{"dataset": "microscope photos of single blood and bone marrow cells", "horizontal_flip": true, "color_jitter": 0.1, "encoder_norm": "layernorm", "encoder_inner_norm": false, "encoder_num_experts": 32, "latent_channels": 8, "decoder_norm": "groupnorm", "residual_init": "none", "optimizer": "muon", "momentum": 0.9, "adamw_weight_decay_other_params": 0.05}
Rows from block 3 of the encoder of a small image VQ-VAE, named by matrix and row number. Rows with one number within an expert belong to one neuron, the router's apart. Each number is 128 + 32 x the weight over its row's rms, rounded and kept within 0 to 255. All counts start at 0. Numbers have three digits each.
Before each expert's rows are labels from the 100 images, of 14848, where the router gives the expert most weight on average: "top examples" is what is common among them. Only what is clearly more common there than usual is listed. The data: microscope photos of single blood and bone marrow cells.
# router: router (encoder.blocks.3.mlp.router.weight, 32x160, trained with AdamW), inputs 0-159
# up: expert up (encoder.blocks.3.mlp.up, 32x80x160), inputs 0-159
# down: expert down (encoder.blocks.3.mlp.down, 32x160x80, transposed), outputs 0-159

# expert 10
top examples: cell type: artefact
router.10:102122154166128093125117155156116158179132077130141181128073096108182117128119106127075075186178116152174144131167079130125089134123089141066123112152149171142131185080152122107132079114140102098137151080132147152140131123139064156106145172163160121124172105154169149181118149117169136129150100224088116115123124079109086084090136104125137140117086117091173143119119153119096083090056161106181185159063135080120146187151095176118118137181129132116096086102144134118173111086181083
up.0:165128131105145124167111156095136099062135143126138141051093086099086158130113109154232167187085106123078173222098087120108081183182196109136131097105142113112126166109156148145134114126106092118154144121130151128141078133155140092125125105112114175138108126153143125169127131131162135088073110075161123123096175123112092185142164154205134151137146122157160107126156085094089112099119129158054100114133064095139057161087130111134145089145121132186113111156088174097135121149150161
down.0:079049149136171117038067161149127096134118069106137157117102113139102113114146120100129147094148124130124111118173074185136130142102150105157120179178124133136172136083065144124140185146119117098169101098245166168134111123090149124100139098159132138100096113094167119135102136114134152136122191108172187138109167173097143111150129145085148086138141109105137136100115106168146154115111121058158153103082172121190117089159123087184146127102140062110160152099101119184120187088153110
up.1:144134058121163142111162118121075162166163112113141172134186131087135179103146133143124134147066139115105167099059125116110066183143189138120157116143157164220136107124131139105102112134114137133054119126099123166127160141131125098172143133090119125131086170131074151177155181110141054122146095058125153131161164133133124124132109155154087072139112171184189109136104128098136141123096110105131118078096171129135090058146133174141104092109175166153114132102075085053134166136065119
down.1:149152121140129114088117026077136156129162174136155115136128090104104045131078149113134130155082152156155141163165196133130117126126134123136116150083125139140132134065112172081165086106106132045150171115132139125106153131098165122189114164131187174186073101093152151132104051089127167117159110101073137121108154178165115134137079138148119101101133127160167105135132106167124134227133091171121168140147136116155125098151146107077112115116085162073131114161110059100158136159171116

# expert 2
top examples: smear: peripheral blood
router.2:111145174074177176102171112159131126086149185110106094130133120158128154114087140119175120115099140086145148078112142141105193122200142128139142151138038117146096096151150107125111134138156139163137104110121153151093140048148187106127105115150100174170087126126130177114132168135088133080118153120159135135093105121147184160133077128158125116110133161159107108185087127056163162135137099196135141067180135138142111034145145063109101076116127098113182148109075154135093101130054128
up.4:092075145120098179131165100148111128166116041125137172143143154098137094155172137112081113118139125139154136142066176108171147100129100132121097103092098029113113194165159151139092076168083145147118123107124104135144140130133136083146146157162132114110122180135099135094100112097173101101121099124101117103163083125154092158123197134093108117152122143151141165128158152121161129084185120193158135102017132160121223116161077093106104118157104177117143188096150087169155126115159134
down.4:149106127147122138139195149128173094121109141177094103077155114133097155104150070093140183118166177064159181129122099162132136133177147152102171136116110125121105111129141112104176149094117149146103048086113114076096113096107115151187128130139144136155095133173139115141115137189105126071136122099098088212115098172078134119155141152075083189204119127122119121121124137148109201128093106108125161153094223080158115130157177086162132142190117116076094066106146118106088121114120124
up.5:133140131202094137167144148069087200115175122117108110134115174145189134153143144117166137084157136070087100124119065144131156134174102220145164141131200144109135176100150130128155116075131115200151151164130170106067131146118130089096148109165106062081060123083143161099095157077105162116140097151158167072102128124135128106119138129099169143088156141120123121099158147192103158146115117179126094088160103161083095092136095111089081146121107147105183096136154114079137129130162100
down.5:083177098100114181174124095150126127131147122181169124160143139138119137091145097160147134156127063158195106071136128120124046147145143062167153165096104077105147103123115141122150141132112077186143123133129170124181122065150144076164110084171109120105079157135195087083077149127189112142138127145083129141102114105105137203085146093102096151117147096078114118094165136124133108124186091152113163125072107128177150159157108157100129079146133104131128161159091103158092137203109191

# expert 23
top examples: smear: peripheral blood; cell type: segmented neutrophil; cell type: lymphocyte
router.23:144118134097199142105119166120113093051127196115103127116151119170153165135089129170206112130094125139134110122134126187159159114186147126255135209127091131142119102161135145147092169131149127112114114147114123109102127121128164126114094124115118119124128162133138096118146167186125105089131161103176112157107112137137215108138111126136127094113114121171121105114155078073127174168161056170163127151170109118158126049151121014138113129108121103112146156101129153113088110149100156
up.0:110109090203181123141087137202040079128083103179144111088092128147138061143104079177118134184160094113115186161133115110186071133147157119122113078119148174150087118123145147119109198136115107141098116086141182135082147121117108104093169121105089121131097093141112121139197130157120125107116105127148155087139157136138079142080135076097180132106123140136150115124112117137138172104182175124103201120132174085175126146116148086183119134134144134089153103173140156097100044153142157
down.0:116221186121115105119120154160105147118151164118122126118079149131055093131157109096163111104111088137124065066142107145131118155170115115104118144115122141088088155157123130123086124128141122150124155166147142005126110088120143121149090078108113058150132124112155130139084142149177051177144166146127116152139087120125088154147165134193060114107144214119158121136106128125135152130126120179170123141078082142082134141149132075171117170183134204109152121156104131177183140112099111
up.1:192188125086119125140145130150168174175131086119140133112115131132151081143111138134137106127127133085126101156182169110147109163098181166108079189149054148101094112083089151124142148150136163142142120107097161137150121175133087145110176129156154129127106040177172122154077151116126112159165163192074113161006159151111140106096121063124168135072147085110132119153077129138178115109091147139098157128148153149171134061136084093111117116073117135144111134126129109123140117159118046
down.1:089156101192137125083142137137160114126146117093146172119111147107167101131101147146124102131142119108124197070140181134078133141119093151149116114083144150048082108180127126133172104072122139090122112057169127155096141155139159121080163146147190131171192165124062177140127125142093143092126103081142152128126072089134150095127131157115135122025094103115155194112094142116164137145123151171157133157111130236106134121141118120113124106073106152149109117171083162067117161089157170

# expert 22
top examples: cell type: erythroblast
router.22:123116126155125128132089145190109157175116114140155170120091105082183094157144129092084123162159126179189154136158120162134070113099114112088080088152174172102127159090132113126076099100145113149148082111180132150146173118138083140086156137153120132087205129135159177107160081128199126174155080199105120091111154141080104134081146118126166184146133106115151161081138168160125114142059183108146135152059138142100157192130090152187124167125125120093099104101163134143187139120176125
up.10:197062110081080131069187120149122133116174155092125118120165112132136128079109057106175114103117092126149146143159091141155044106071133135150168127130120140116115144096163133139117100130076156172134130106084121109124131125152183173212115113112125136168124092123095149168138103092151104135145163122124188204097144114093201130131129112105129053102092157082150094146181112135141173110135088163147151162147102132158098132157182070109167122105093124189077149172133125098187094126106138
down.10:122180092151127182118160168077128146106114107127151089091133141127161156172098153136106110143100127129137098137080159073090091185166165098128085105110191072128112098158116180211121170172155098129080150163134133131097130141160044160151131167134130125140179127180109165119147081156097126126181142109139129142146174105081140042139085091140206127156079100111103107178109138094124142066101130127179102049163106158135081118124146082113132166114141161137121102103086116162140133087138122
up.11:147162126109105144163107096090173082141117110168099073130151130179100114087074103151137160158116189172146108096121126140095184120116168174199102177070132151132119134166111132120148092090115167146133130102105152072092156081142117126165113182131183096141124151106110113157086128105082183126137154147093137097065061158144173127088169109149126132092169094159155099126102188101115214114122144208115105137132143108120115165087117105131094086074161086117199158109139104134113085183122145
down.11:164112138155114122110116145077122184094171092179117125164110107115054089077122160152132096145171153085124212139148171129119156105130119133110185067192113111108089141116106101205116146093129107140179136167144117139109181143154081112090167131099128161155154119175110126140130121077167131124138142058133106141152144090115161138116151146073069036114106061109126182118202145088088120147138150157136132131105126127110107121152136137143131156111102156112099131139114129042170119115126222

# expert 13
top examples: cell type: artefact
router.13:142145125111132118102115143131157143124136096137072109101159092121150135084092096172199124168082140062094119101122137142088119160140108163141131108119119127128229129153089136139123134064133195058125133199100154100088152146130133126098146092130152106175118132064166102152096117168153099077075165127117219149192144167116087127101162111167103095141132137098129158175109112163156131147090138092106150124149179104154065143100173078099114098110171138151166132077077158107164089093175129
up.0:125094115128171110139131111107148096142133171119077130089085097089145101137155179175151149124151206163105120106119172165195133130130077146126125120137103126144171083147158120094175085122147050108149071103119112149149138076103095093184128141115108057186145118100127148142094110088166137130142122071145062142155099138159103144144098128132124143103109142176100089095104153136109082112103164123197204127160106115134117115073135172130145148109149133168126111199094080140176116244153124
down.0:167135142116157139092121129129116066110123117119092116127192160080172122160141147084164150147120088123078101068159088074133160188102113172129154096078077114083113158194105161133192149163109174071117077180128111165163107173106142183099126195146140145135118124099099144121111090103109084107114106195140100177144125139157155119113115151079133088150176062177106132123141193161136181106169151098093204084154149075127093123099121136141146107069082125140116144119139142125126145095125127
up.1:172185115108138153132111152118189114043114158149077092119150169194087144102117105154111168147129075149191109191126124121146077103151132127131104152114109057146115105110117126205124159110135142141086154139113120123104145198161089139071062133165134143074137111160145078186085139108136115076110114180075153130111126078116151159142110136110141171149102075137163117144128156173162201176118106118122111164124143142115135096087137192132103095084149152137126078081120150101082146141146060
down.1:124083095138135153118174092145139099099139117130056136088070127158180108098153106065131130122113093140123131143092136091065125152122116126137173148177128120119132130120138111128102153173141164111090176165062061093168116149102204152127111094060143107129148070087144144106177157113092139121162120170147089124131124104133105141095142102175118174158170137181162097177111176134126155079141196085094088158133094111137116178177122173142132144146073128100094099125091129090207142140187194

# expert 5
top examples: smear: peripheral blood; cell type: segmented neutrophil
router.5:125067154123149087117146183101118158101078090130140135078108115148090158089127168138139096185114150137119112173129121108147139134169189164157117149149106115159077145142145137183182165127143167094198098167119143105132073164124134157097116105095110147137129134092148139113062175143170247067108151143156111159079156137124082119118177160139085144067180160152093121117148090112129100203169113151125120151110183137166091081102103119121199136143057156155135123099131111135097148114120156
up.14:130124186115144111094078153147118123081148114160151145146156066126073080100148112201158074129137118152110090152095132147106077119158121103235146120040099167151108148121168137148190140089131170143106140151142111124144110143099168113080138075139082164174117138134112100104145152113084172118124147114137088039175130141145087121163182202105108083104154189110132130144130111113084141156146073145105155165136129161134078090104152110125132129068091146134134157072085155158136159151149153
down.14:091144116110151119080147139136128138107136046138201131095163109137165081140118158122093190156128067115172139137172116157120163073101148170082151161138097143122132119170121091152110136090114113186107241114133144117105170134155079142116172114128150118130117129112149116125079061120144100137133188104148181075101154202105131132099177124159114140071148080186179127147158101146162055178139121127105137084111103110131115120080107051119157082106147080130164161121105136124138107105156149
up.15:107132171108163054074152184100196140091128130119140091141153164176113095136102069145115086089125166125123115175115118112185054180188090209186169153088164079152095089140126174109148107170085124136143159172124137166096151149206152102083180105116088143080112073116114140119150136091108171103087128112127137162151077145141141127140177160121099118142095132097117117131121154086140111150149116143072139121118156162112134114128087176125097116109121153125146167140102045129112102101178160
down.15:148129089158151099162128200181130116116092092106130246192091164140111156138097132136108108120139150073115102173061099144132195062119109108154138099155106078088167124178116149133154111133149067142156129174113135132141170143168107113128118181103166147156119133127114126154128140125111126055104051122150103149070119112162094123114153181109108133103093091149160149215155037092129085106139082127120131136132123153112152086055133122164158130133139175124144119132166112152099128097133116

# expert 7
top examples: cell type: artefact
router.7:082125121175103117128079128150081153168109071143153160096081130080163065121118116111088127171167101147182153140150131153133077135100106101091081074162142158096145162096150098122087102138127113112126128111154136125133141102133097155101168200147122146067188122125173169112137068157209118163151078173108091089098134122112072132095148105126156116140082123099151154111119158160116075103064171106151136151064110113095146176136072145193144163138126118052080091117155106117179139105156106
up.10:236160172096150082079140136167130093149115150116083135152096111113121143129164138170125123142118121145147208147109122109129125123100155103132183127184147177119172101114132143091105107126143133050142132091135108099140110139130188107113110119085122128153135153130116085083096153152146111165085128155015169149130161115093195110085129070116096114129089176188116188149151162123139144182090061175120109120117094119066099131151166147100127157112112091172107117165091176127084142093115101
down.10:116155188153103199151103100183109122102141180045081089092122124099134087155068134098192120086155114183134101113172170120173096084076200147098145119106120106149179140074136138094126098163151105086172170099087158135132167214153071096145126101148110175190138103143130173137090098106165148150146091158117093122164120105089151135067158127119117098127156103178155117138112147099097147131068130148126118136142141096122054179109139155124112100161110112139174104134135137111107163148125106
up.11:150051130187164111118177079154158136110178143106090111175084083065071088113073125151098125132123211139159128124102147096088137127148109110145140116137131146082184104093138146153199137103048098145129130072095097124117083188118098138137121118113087112135155086133157088113131147125126123108146096158083191123137124122197163179102140128174100110165144150167125110132115164125165111149100142187069135091183143131158078131203110135082137151105153153148156174125168143098093136134083105
down.11:197160158160119189178114112141109160115099075153161098142093156075155109098132143119175088104097148110132077088170119148101061125126175099155121101145189150127149142130138141097097156107189138084160209153134156089153180128066196112136142113068127132185074177179150105099131109106155086163140125117143093115194141059123092097119127128148119088131130140114109114125138055107125131124138159152131155119054142116157132121088126099142133163101112101145218121121138071144125082124162109

# expert 17
top examples: cell type: segmented neutrophil
router.17:186124192068153105111159122127150081109117170133117118122157156148154195111149160166153158110108136109138105150115110104150157156147132115192157129079106099130112076133139174135142154173114125126145189117138120145123099141109186094149085123080139147125148102163086129144115177092138126092122120072168177172145084141176160128100092196106138116130137120186120136139125158066135117081187098118060127104193128115139045114184147088056187118094124123146115128150070139115041148145082131
up.0:118130127075115125174143083110156162144156156109047170130163152164115084077121100072160105129077162079127174129113141151176159171088082193152091145114143104115139102114126112150170125149146146140137086162105120134116102128122132183115121120150087148172183095095086099161113144143126141127114154117103089141124153079100090136144052168121169159161122168056194132132105044159179178083133116141118134139082116189169090201141155155109085117146119115103083120147135150087112140148057132
down.0:127122204086128098198072164128145101158061096110138150105118090100148130140170142161169140100102096149153104070107103159127179098149194095065090178107098133097146158129112138106119135186155126083135091147128110124108088161095097106144117172162119110090185077139149159120105137128110130141079195128190152175143090122189155129158144127158158167098162126155143139116137100156098118157158117126110094119156105125154077169158083098099185155160048151130101109090075164093168083129083134
up.1:124089098134176119089086089123156098117110104122148180106150098170083170135139165159147068105154092100170117087092109150122120110155180135114110180130127081127127083110140105089144162179152144179071148152133059144163087161094123182128171170143080149139088139115138103152170102157177095127162138105149162127115117055168119050174120193136165111163095084097177144147137134123102136158140095106127120119064125112110105115117114108156067123086184094151108169139107164195090171083163162
down.1:174117196094119144112116101164142079126150159146201131124125117180137118087101119098156142129147039125097064107162166196114133106122143187097132106130125172098089134058111166138143116089098100109094081157131118069142147112162099123122071120167161123132116137161121151138149100199101139125182127125140112154123084165157100138123102105157125104139126126122098079099117126066122168064081157128152167174117140129146151110130144135069172054139149094175142122202196150093191103160095140

# expert 6
top examples: cell type: artefact
router.6:132148130081162124104143168131110119090121171107137125162200141153091152105114128183193212130150113062073085117117124117154172156129116152149137127123104113154132075089134137094128178123102140154131141175099127121119156098105147155124161090106165066156134113121091127107127162137131063135092179067100204126114106116177134071144101122139098102089067170135128128162135140120169159164166067131069133140189146131147117097126155130074174085091128184120186222143125092110106131170092126
up.0:147086113125094114081109094093161100146138078086206156181144084132156132113105091051109123060113153121100098093151173140168132149111098107163111103116161068133165053122119134072126152084178152136171108137118094146124138128126131076159132169169178136113108143134119102125095143157159040064144124119090157135132108110142153080109116112134164137130162107160168143094205076109136129152106148145108161158183136116114213166224111103101107165124150135142147083149121120130142144167154147
down.0:086080152172145089142100123085112134147080167110119070176088071086162169189151167154108061114147148076122073118179068177127163154141135150099122153164117090115132093155137106100139183126116136132101167143104183131136210127149108091155088094113143157092129141155089133129071115136110162133141120154136095129114137131133121099055162127146097111111159125125127205144141120132152095061109124139164083120191129111139106147114128087118140192179096145199124154089080170163118084133118195
up.1:162097137078136116096173085085110154106104127124119072162168148102131170064167141165131109098174096087130120175117124128167138092171090193192130136043114127197100114147167067181151105124104107142063125133103087129121167135102111161125156177114112148106176137189121098126120088111142102151138134163123090129100113125095095093120112182076141098190107149050164117074125114140091137115125131114137055158112141167129132153127151172144120068157106114185113140144133113164196146175151154
down.1:216105102103086178130112065136120166133148112106183133145141152135129192116103131090151151125150092045151065119164121133141149096135157125127164172158108178129131129141138136098124115122161122149108074163119107143153084114094121171123106172111091149164111126173084177141144126163101079116127144116132126122204159163106122120196104091100102033126164117141138088100120146045110149114118124075083158142100160177158127131109155130105117124125124093167098044121095134218088168146156133

# expert 26
top examples: smear: peripheral blood
router.26:121125115105211125127174118093171133131149140102126110165130123110124123097128139123178149089106170092131126125085148111094155085163136132174131198137049111146175131166083174151141136116153170139160138124120131133091153121116168122167133051087122110199064164159049143122093127073112110074123131076128156144148107166134180164150109108118120095131096154140128171151119079148153160165144084194067121134151122115086131089113194126070142122106068124155160183129094188141095152141068104
up.4:143140171160114150135132145134109123143151135151156098152158113085073164155082115164164112160132131121096118089154156107064193115088105120145148125105105090124112114105156110095108033111163058184146120141138128087119118141214073125163103121134123153132156178091070203059128137123099179157129192138137182130133138076120114125080103094144166152094149121112150109096141135154130166061132119119122141109085116168127132087056099160174140134187181127093189183158126126094121110143094167
down.4:156150147119170126191148029117126109160099142189155072126144123159128143123138174104137073149099151132105140153107174121110117109079134131156150061175115077131079125077116152120143145155083083060131145137149101106106129102151167070146092097170146173125121152150070116151176126127163129133072112119189142139119159179116159132131110074138140112190149060152111122165126096131117172079143066168122135205148070155112122152094124095139055104131171074121161135125162117102124115163173124
up.5:158132132136060124121143150090092168095159048121158144101054184129121082120126160139155074172186119087131137115102125174122090148133108125128106134134097135110148131144193117091116145152129102167141149102125092085159106141109145131116136124177131123105175121065139152089136151112128113185174090202158126103126116184129145123112097130220026083099155108141144124115130105130127156174118160140166118172156099088154099102163079153136173044127129123140158179063140137126163071140116167
down.5:130098131106125185098139113083148120138107175131061156128134120121120126076145104106145160128129128116117114120154076097127175076152198103210166111148145117128187150105170114112106098114164147182122090161081124129170064125173142102155094139091113177146116084140103146152106120135100174110101197128145161134125187096143118166149105179144156090165097179086111196125104077145197110168075125098065123127118161145154147112091087119141074163132167085076073118110173107124063162128136114

# expert 15
top examples: cell type: segmented neutrophil
router.15:137133171082175173080196104074117107095151127101068135131151152185076132126147111138136175143095156103089137107104125152109178135162121113216080190083092162162088118149130100107184174171131140140127169175101126125136090168118217124120121101083097171139121086109147073144120136106092116120100147114178144136071109129162140104183120150086098087134119140155075145161117171081182143157160122155127111106204152139099102080140162093094153119067142130121110137114151129159105123190118135
up.4:110129075128084138203118123058129119104088139170179116185108076107159135138107157079065141151116145165132133157172142119171146163125118117124097134135137095129174138087107152110166147101101123086178091161119099202081136098131218101122113136123117108165117116154080102180101098109162151143130132135065112124136092142123157178160145107196128191141086136153105142080152157111133141117134145097082078183106166086141123132069084068164092154150170092178077102147139117119090169167140110
down.4:153114159110155103135136111118140082183139146141185114172093107102115139029124081100111128104137080165135129093093131175129090094071131121024153081133145063153119042106103126156116090174134143072169117119128195160123222161151138163157152179106156086168149129126146146095139160136123149138109148149160129126117147165131094156097139128114172091109145127147145145078091117146122126160157148204152147121083098143100106176122108158089130112155105038156165136138109095107156129112155111
up.5:150127156102074139148119192051142128131117158117071140113157162142104145172149152158167184114119130122088128118096064134126184115173138169141112094100111119124115080092082190083125139115179144125133098190140079147123122152100133145147062152051139166091100109092188116166086119120153175129157131089106078125146103114090121144111183137110153178087130126088110055101072123128135165120168171087089133091142103118122116177143117128125180126107155185180182079171166159101145095160125142
down.5:127074127156139132107075142206119091150124172160151089131143161135119147082176115082028123126077174149173120164168191108104130193137068077101138122126155072142167117108088154106160100120094096176130113124139149123125199136165184172116105136143201092132100079102090112097112082139097107106142117173129170121117134102086095132143165157151131169149117131141127176137192138079154119138134117091139146119114129108067175098138148162149088124137097134141088143093082177116182142072104111

# expert 24
top examples: cell type: erythroblast
router.24:116102150157098133136082104163111141186112093142174168115091115087149071119121094085095122155177083139169148143175077155122080116088124114070093112167162157089127160095136104098100078095136084103158097101151105134170135110138064153101176157198134138085177126117179174131137094150200129156141107188094083118128128104084067131106132125122150174138109099098177165083110176175114093128064186106158141134100126122101161163104072162147122168123129118087098088113148106140196127122152145
up.10:170119128142134102131157112150116094082185132106069071109190116180136089135142069088086126107142076122109128124132106095104157172140082164127124158102054101137092167128071120116161126202121172138170137169114131179098146117128156097063091113143035122134132125165142134148150126118185154109093145124109126173107143208153154129132147182159081137128177158162094173160159138102122096103091095146109125142181154083112090161151138143093128083129118129182135146118067096076108195160117135
down.10:070111162114071167178139135161128126198049172122117135122136193110196120137143104097200167143168179069129130120181122149169103126126154088159162122145161126208099069137154131180089141093076156056112169097112098085152139062130117125171168098117098118071149113129124143162125113115132106123113101119099145184141135132152129116124122180139110114200127088139083135128119110161113133122118137109054145151152110153137134146145120035102098107150124107191154122114144122124080117100088119
up.11:134105124109193097145163130112121119117089152177073144139136092175154134164083111170167159107198112135108103127146108139207115118150114113165137100045139169134085091130091103196087122104105129130088119174162124157060112083094149110167183114102108115121075155159183139152135095133128130125154099114103115136176171116111118051103151149163183164173134158118139105141126156100080153087073102107120106128163073108108081062126173068138099128095151127126164215136127119135161167148131147
down.11:154146147105058102085148073158146159085129124083156175102139132128088120123090132160160160166131109122087097153211140148173156156128159122161146067120173120118154102112151112159125107103138107164099138118077193182146101142152076120135099140110148111155073123129066112102132100134157061102137110131165098142120173204141098151053092145114145124137157098061143138184194067176094139195130139121130129156109104165145135103123109170147149128137083196069087129100084157101091123152127132