Weights of a small image VQ-VAE: batches of 256.
Rows from block 3 of the encoder of a small image VQ-VAE, named by matrix and row number. Rows with one number within an expert belong to one neuron, the router's apart. Each number is 500 + 40 x the weight over its row's rms, rounded and kept within 0 to 999. All counts start at 0. Numbers have three digits each.
After each expert's rows are labels from the 100 images, of 14848, where the router gives the expert most weight on average: "top examples" is what is common among them. Only what is clearly more common there than usual is listed. The data: microscope photos of single blood and bone marrow cells.
# router: router (encoder.blocks.3.mlp.router.weight, 32x160, trained with AdamW), inputs 0-159
# up: expert up (encoder.blocks.3.mlp.up, 32x80x160), inputs 0-159
# down: expert down (encoder.blocks.3.mlp.down, 32x160x80, transposed), outputs 0-159

# expert 26
router.26:491496484471604496499557488456554506504527516467497478546502493477496493461499514493562526452472552455503497496446525479458534447544510505558503588511401479522559504548444558529516511485531553514540512495490504506453532491485550492548506403449492478589420545539402519493457499432480478433494503435500535520525474547507565544527476475488490459504460533514500553528488438525532541546520445582423491508529492484447504451481582498427518492472425495534540569501457575516458529516425469
up.6:466506538568622507444562562434519476524541546531532464470519469534409489559502527480557443537540518526476526533477459514509493442534526397479505430481477495506488451517490572565482487477549488508528515511456501510540448486508548508482449494489505513496513512515522508469476470549461511462435529558509493568514468457493443508532509530552462486484506460557532487514488482474569529525577484478492540499483444519455476519500518505569458495502412498530548443475448546482471399414611427
down.6:564573419480417532569542522517454587468458518505475412496512504558570492531484528549577485522446509509554501530472502470491498527505507542412497541450520518521454482558536442422516502433473483426535473495492526501414491459546524498496511515500439490463451500459483498517477503543532512430535556431515472524514536562550520482407466482407513505455526484506493520484452476522531428500480479524596504503429516495545478546502482519472576591481521491506474491540515515510475560535464487
top examples: smear: peripheral blood

# expert 15
router.15:511506554443559557440585470432487474459528498466425508504529530571435505498524478512510558519459535469452511474470496529476563509542491481610440578444454543542451487526503465474570557554504515515499551558467497496510452550487611495491491467444462554513492447476524431520490509472455485490465523482562520510429477501542515471569490528448463449507488515534434521542487553441567519537541493534499479473594530514464467440515542457458531489424517502492477511483529501539472493578487508
up.6:470396481432600529454571464536470496451461464522498467549476427476517499529493432527500460523504532426512584475504536526535473486533501479491517532550506505494520531477543443450524491485476489510535458430477515503509492492560518500490564511536430512522504457525523499497512458517446421456523491467527525489507532489480572501537437478480568444512446541527494560472552541496492512539532422479585420549510549488566566565488483479510432526480467434414510569491523517489441530461535579
down.6:519467447499535498534523491530474445444476486454528497486575521479489468496471547549607503427435485473480555464545462508471518545539565500502521487460483420535498469389490546483546534483464526457527545508445514476507504514516548514449487478490480526504463516492510418517543456537474509492526421447514494527409529506485495496525501444424579508561573543511471552503437438513534531521584412414458490533463455493570520490458520510508436514532546506576543479517547477489520549550532506
top examples: cell type: segmented neutrophil

# expert 17
router.17:572495580425531471478539493499528441476487553506486488492537536525532584479527541548531537478475510476513471527483477470527536535524505484580537501438472464503480435507514558509518533557483496497521576486513491521493464516476572457527446494440514523496526468543448501520484561454513497455493490430550562556521446517560540500465456584473512485503511489572489510514496538423508487442574463487416499470581500484513396482570524450410573488457494493523484500528427514484391525522443504
up.2:516489470515459518530487471479544441498524478527444469463560523453494516517548509428482539453490426533477484490492513417536501496459553464563447462464528482488495525533508502446496557560526455423481473491444460509509454591423528469446511546442468544452581542505473512524525561523476587500541521540505549474458537528458490462431453588540522491554557472532492482516471500517547550545497520390447528476550510470523495480476538454485474556497479488517490445508501546501487505407597564
down.2:471491550433480532441503509524513510520457510552504460584462476533482525476488464583480551516456528415541535630507507550464508491519507558453454522545415503481545528528467504545514514445449456565496543572476573523488524470551447507525544460503498448468433506542530520435489427543564477473484489463474555554543471503461514505515490487454436494453490591469535431467532525467518476482503517591526500385455469512508507456531532540501554458464449515502484463525533470501474508522473497
top examples: cell type: segmented neutrophil

# expert 2
router.2:479522557433561560467554480539503497447527571478472457502506490537500532483449515489559490484463515447521525438480517516471581492590517500514518529513387486523460459529528474497479507513535514543512470478491532528456515400524573473499472484528465557553449498497503561482505550508450506440487532490539508509457471491524570540506436500538497484478506542539474475571449498410543542508511464584509516424565509512518479382521522419477466435485499463482567525477434532509457466502408500
up.6:530517551504504489518558450523457444604493557528478516531465467477500492510497513507496464437538507476507537404415461458454527416476496507533533522534554569461459518418472518530478486479516458555537495465510475561520462478501532480506477540501552529542477565553450481448497503487419455450516568585483526491522494504506545517472492490535488512488465480529516564496513484424458506527431498482489524423494477532452518528543533484492595537562546361433527536459541534486435549518482506
down.6:448452516519458538528508486511573509449586502461472495434577514557444500523507572464451569465599585532455507563553546538517435523451490505478482489432540440563489481503549458469569475440512558495448435550497508458490518501510465461478506487521477538480506452442483492496550422568439518446544512479436469497444479496459491486536523551472513492472500506499449483545472529485537534530538471486489464516512541519511471510506546551561465459507561522491377496492450466554565536509530499
top examples: smear: peripheral blood

# expert 6
router.6:505525502441543494470518550504478489452491554473512496543590517531454530471483500568582604503528481418431446486486495487532555536501485530526511498494470481533505434451507511458500563493467515532504516558464498491489535462471524533496542453473547422535507481491453499474499542512504418508454563424465594497483473486561507429520467493513463468451424552508500500543509515490551539544547424504426506515577522504523486461498534502433558447454500570490573617519497455477473504552456498
up.2:491493487424521510492522495519473551542494492537456491452499521476515524497513554505534470541493514508442516451483483472566556529500535525516529495524468440470489516461474535561475566517530460505498619567492495538500461480520499564520441471547518542564562534519489537431382468507464405541429437506419571474558511506527476485488556482459509552528447540425461509458479522511513515464574484488510506454491460526421535481541555466437449471542500478494478526461480475444486406551519581
down.2:516432493452494432507541451456487497430513519549519433449499516511510521554517464538469520478511484492476520551509463495499463488403431503478553494464510493492490502520497459504527481483459614489565431442535469491483527543455485512461491444498586465433539445466454501519585477492469515490532512516511492474577498483471530552524448483504609518458447484518482444547519529487546634438497546485538560459567483530524544567593473560493475477492517545472473480530474530523541532475462539
top examples: cell type: artefact

# expert 7
router.7:443496491559468486500438500528442531550476429519531540460441502441544421491488485479450499554549466524567531515527503532506436509465472466454441432543518538459521543460527462493448467512498481480498500478532510497506517467506462534467549590524493523423575492496557552480511425537601487543529437556475454451463507492481430505459525471497535485515443494464528533478489537541484434468420554472529511529421477481458522560510430521581520544513497488405439454487534472486563514471535473
up.12:558487525530536517493466483527548460426504450457491491515522394499503539486494507530494562510555494539479415527498494477519580512552518501510471532488485523541500583537466431538581543563527457517553490457485433466504490551445482449460488546477473510496481463513538513537521486523506527499457511454536459517552506476469489474440551510514511474464447544546500460485542468414460448467578421474510456501482473492500452498477538480500567548485607447514463518609494466441456550470458606
down.12:526484513518487499588525579503478570594502508551537502468471486548480537513492519460523535517434518472537524450471468466509487456527487545472499592504447499567469502495534495481517387442443536441426496520450525500470481432474494506593474421445508514419471490547553472502572507566515490494477397510480513514564506513523457562517514498472504478485520472457507435440550513525436566444586544512525477476507534470474461536529502497401526479431512520547501492568501502528496498507518496
top examples: cell type: artefact

# expert 5
router.5:496424532493527449486522568466487537467438453503515509437475483525452537452499550513514459572483527511489480556501492475523514508552576545537486526527472484539436521518522511568567546499519548457587463548489519471504431545495508536461484472458478524512502508455524514481418558519552649423475528518535479539439535511495443489487561540514446520424565540530457492487525453480501466594551482529496490529477569511548454441468469489491589510519412535534509494463504478508461525482490535
up.16:485519469543526502453487477459522532528508552540525550537526434403431420523531502430520484516501438517467449524467515441543474539504505517513560541485421494516454510496447449559564558554500492503545573498511491580516512478464493454492517494442498451586431491499568501502523486531480526465472524468567487433521492470414460449485546558578508499511540529449468463500527427532475483500546445531474479469566468489550456484469573432472495507530503519513532524618463494465555489492464532
down.16:466506505535420482551510481489450570488444415542481475587487477506504520512584547579476570424492476447487487492465452452593527551565524542441534491495507491429534456539480441551468483501532551569476516492476472477492503574481450491554599495503466512464502480508543487459447553483525560417513516451483506569447525540465486534452463409500496482480534487467464511532526456480545469501530474480495511531501459494513552525532492481484520519474533549509517532542526435489435507579411506
top examples: smear: peripheral blood; cell type: segmented neutrophil

# expert 10
router.10:468493533547500456496486534534484538564505436503516566500431460475567486500489472499434434573563485530557520504549439502496452507494451517422494480529526554517504571440530492474505438483515467462511529440505524530515504494514420534473522555544539491495555472532551526566487526486551510501527465619450485484493495439476447445453510470497511515486447486454557519489489532489460444453410541473566571539418508440490523574529459560487487511566502505484460447468519507487556478448567444
up.2:531521504461530483475494471511535510461538554494465497457541534499469449491514532515476561507476489486560559494488430483490513581586459567481558512562481427479469517501509497487576461535578508455547460558460490553545505538443589494442513510463507536496437458479497535505449475465525464500514509492505522489509461502529480567486535551469438443517536583521554497491526504472568431564475478471468534498520537496529483467608429516415468567484488468467421443458482503473444472479584438
down.2:455472510516461533518491569483478459525476473507460516506489485423524472450459468536513515565494458504476469465540538448503586546531483498520523464478390530427476506562529377486455481505557484506434547501457493471598461557473524471541504533511432510558472504561479509514518506476494484548539496499445503484521504510509516542492499521469461458421493487472507457527553554507528454480422474546451530477483562479523552489521530470471599431465589620534553481513501472476508553541495543
top examples: cell type: artefact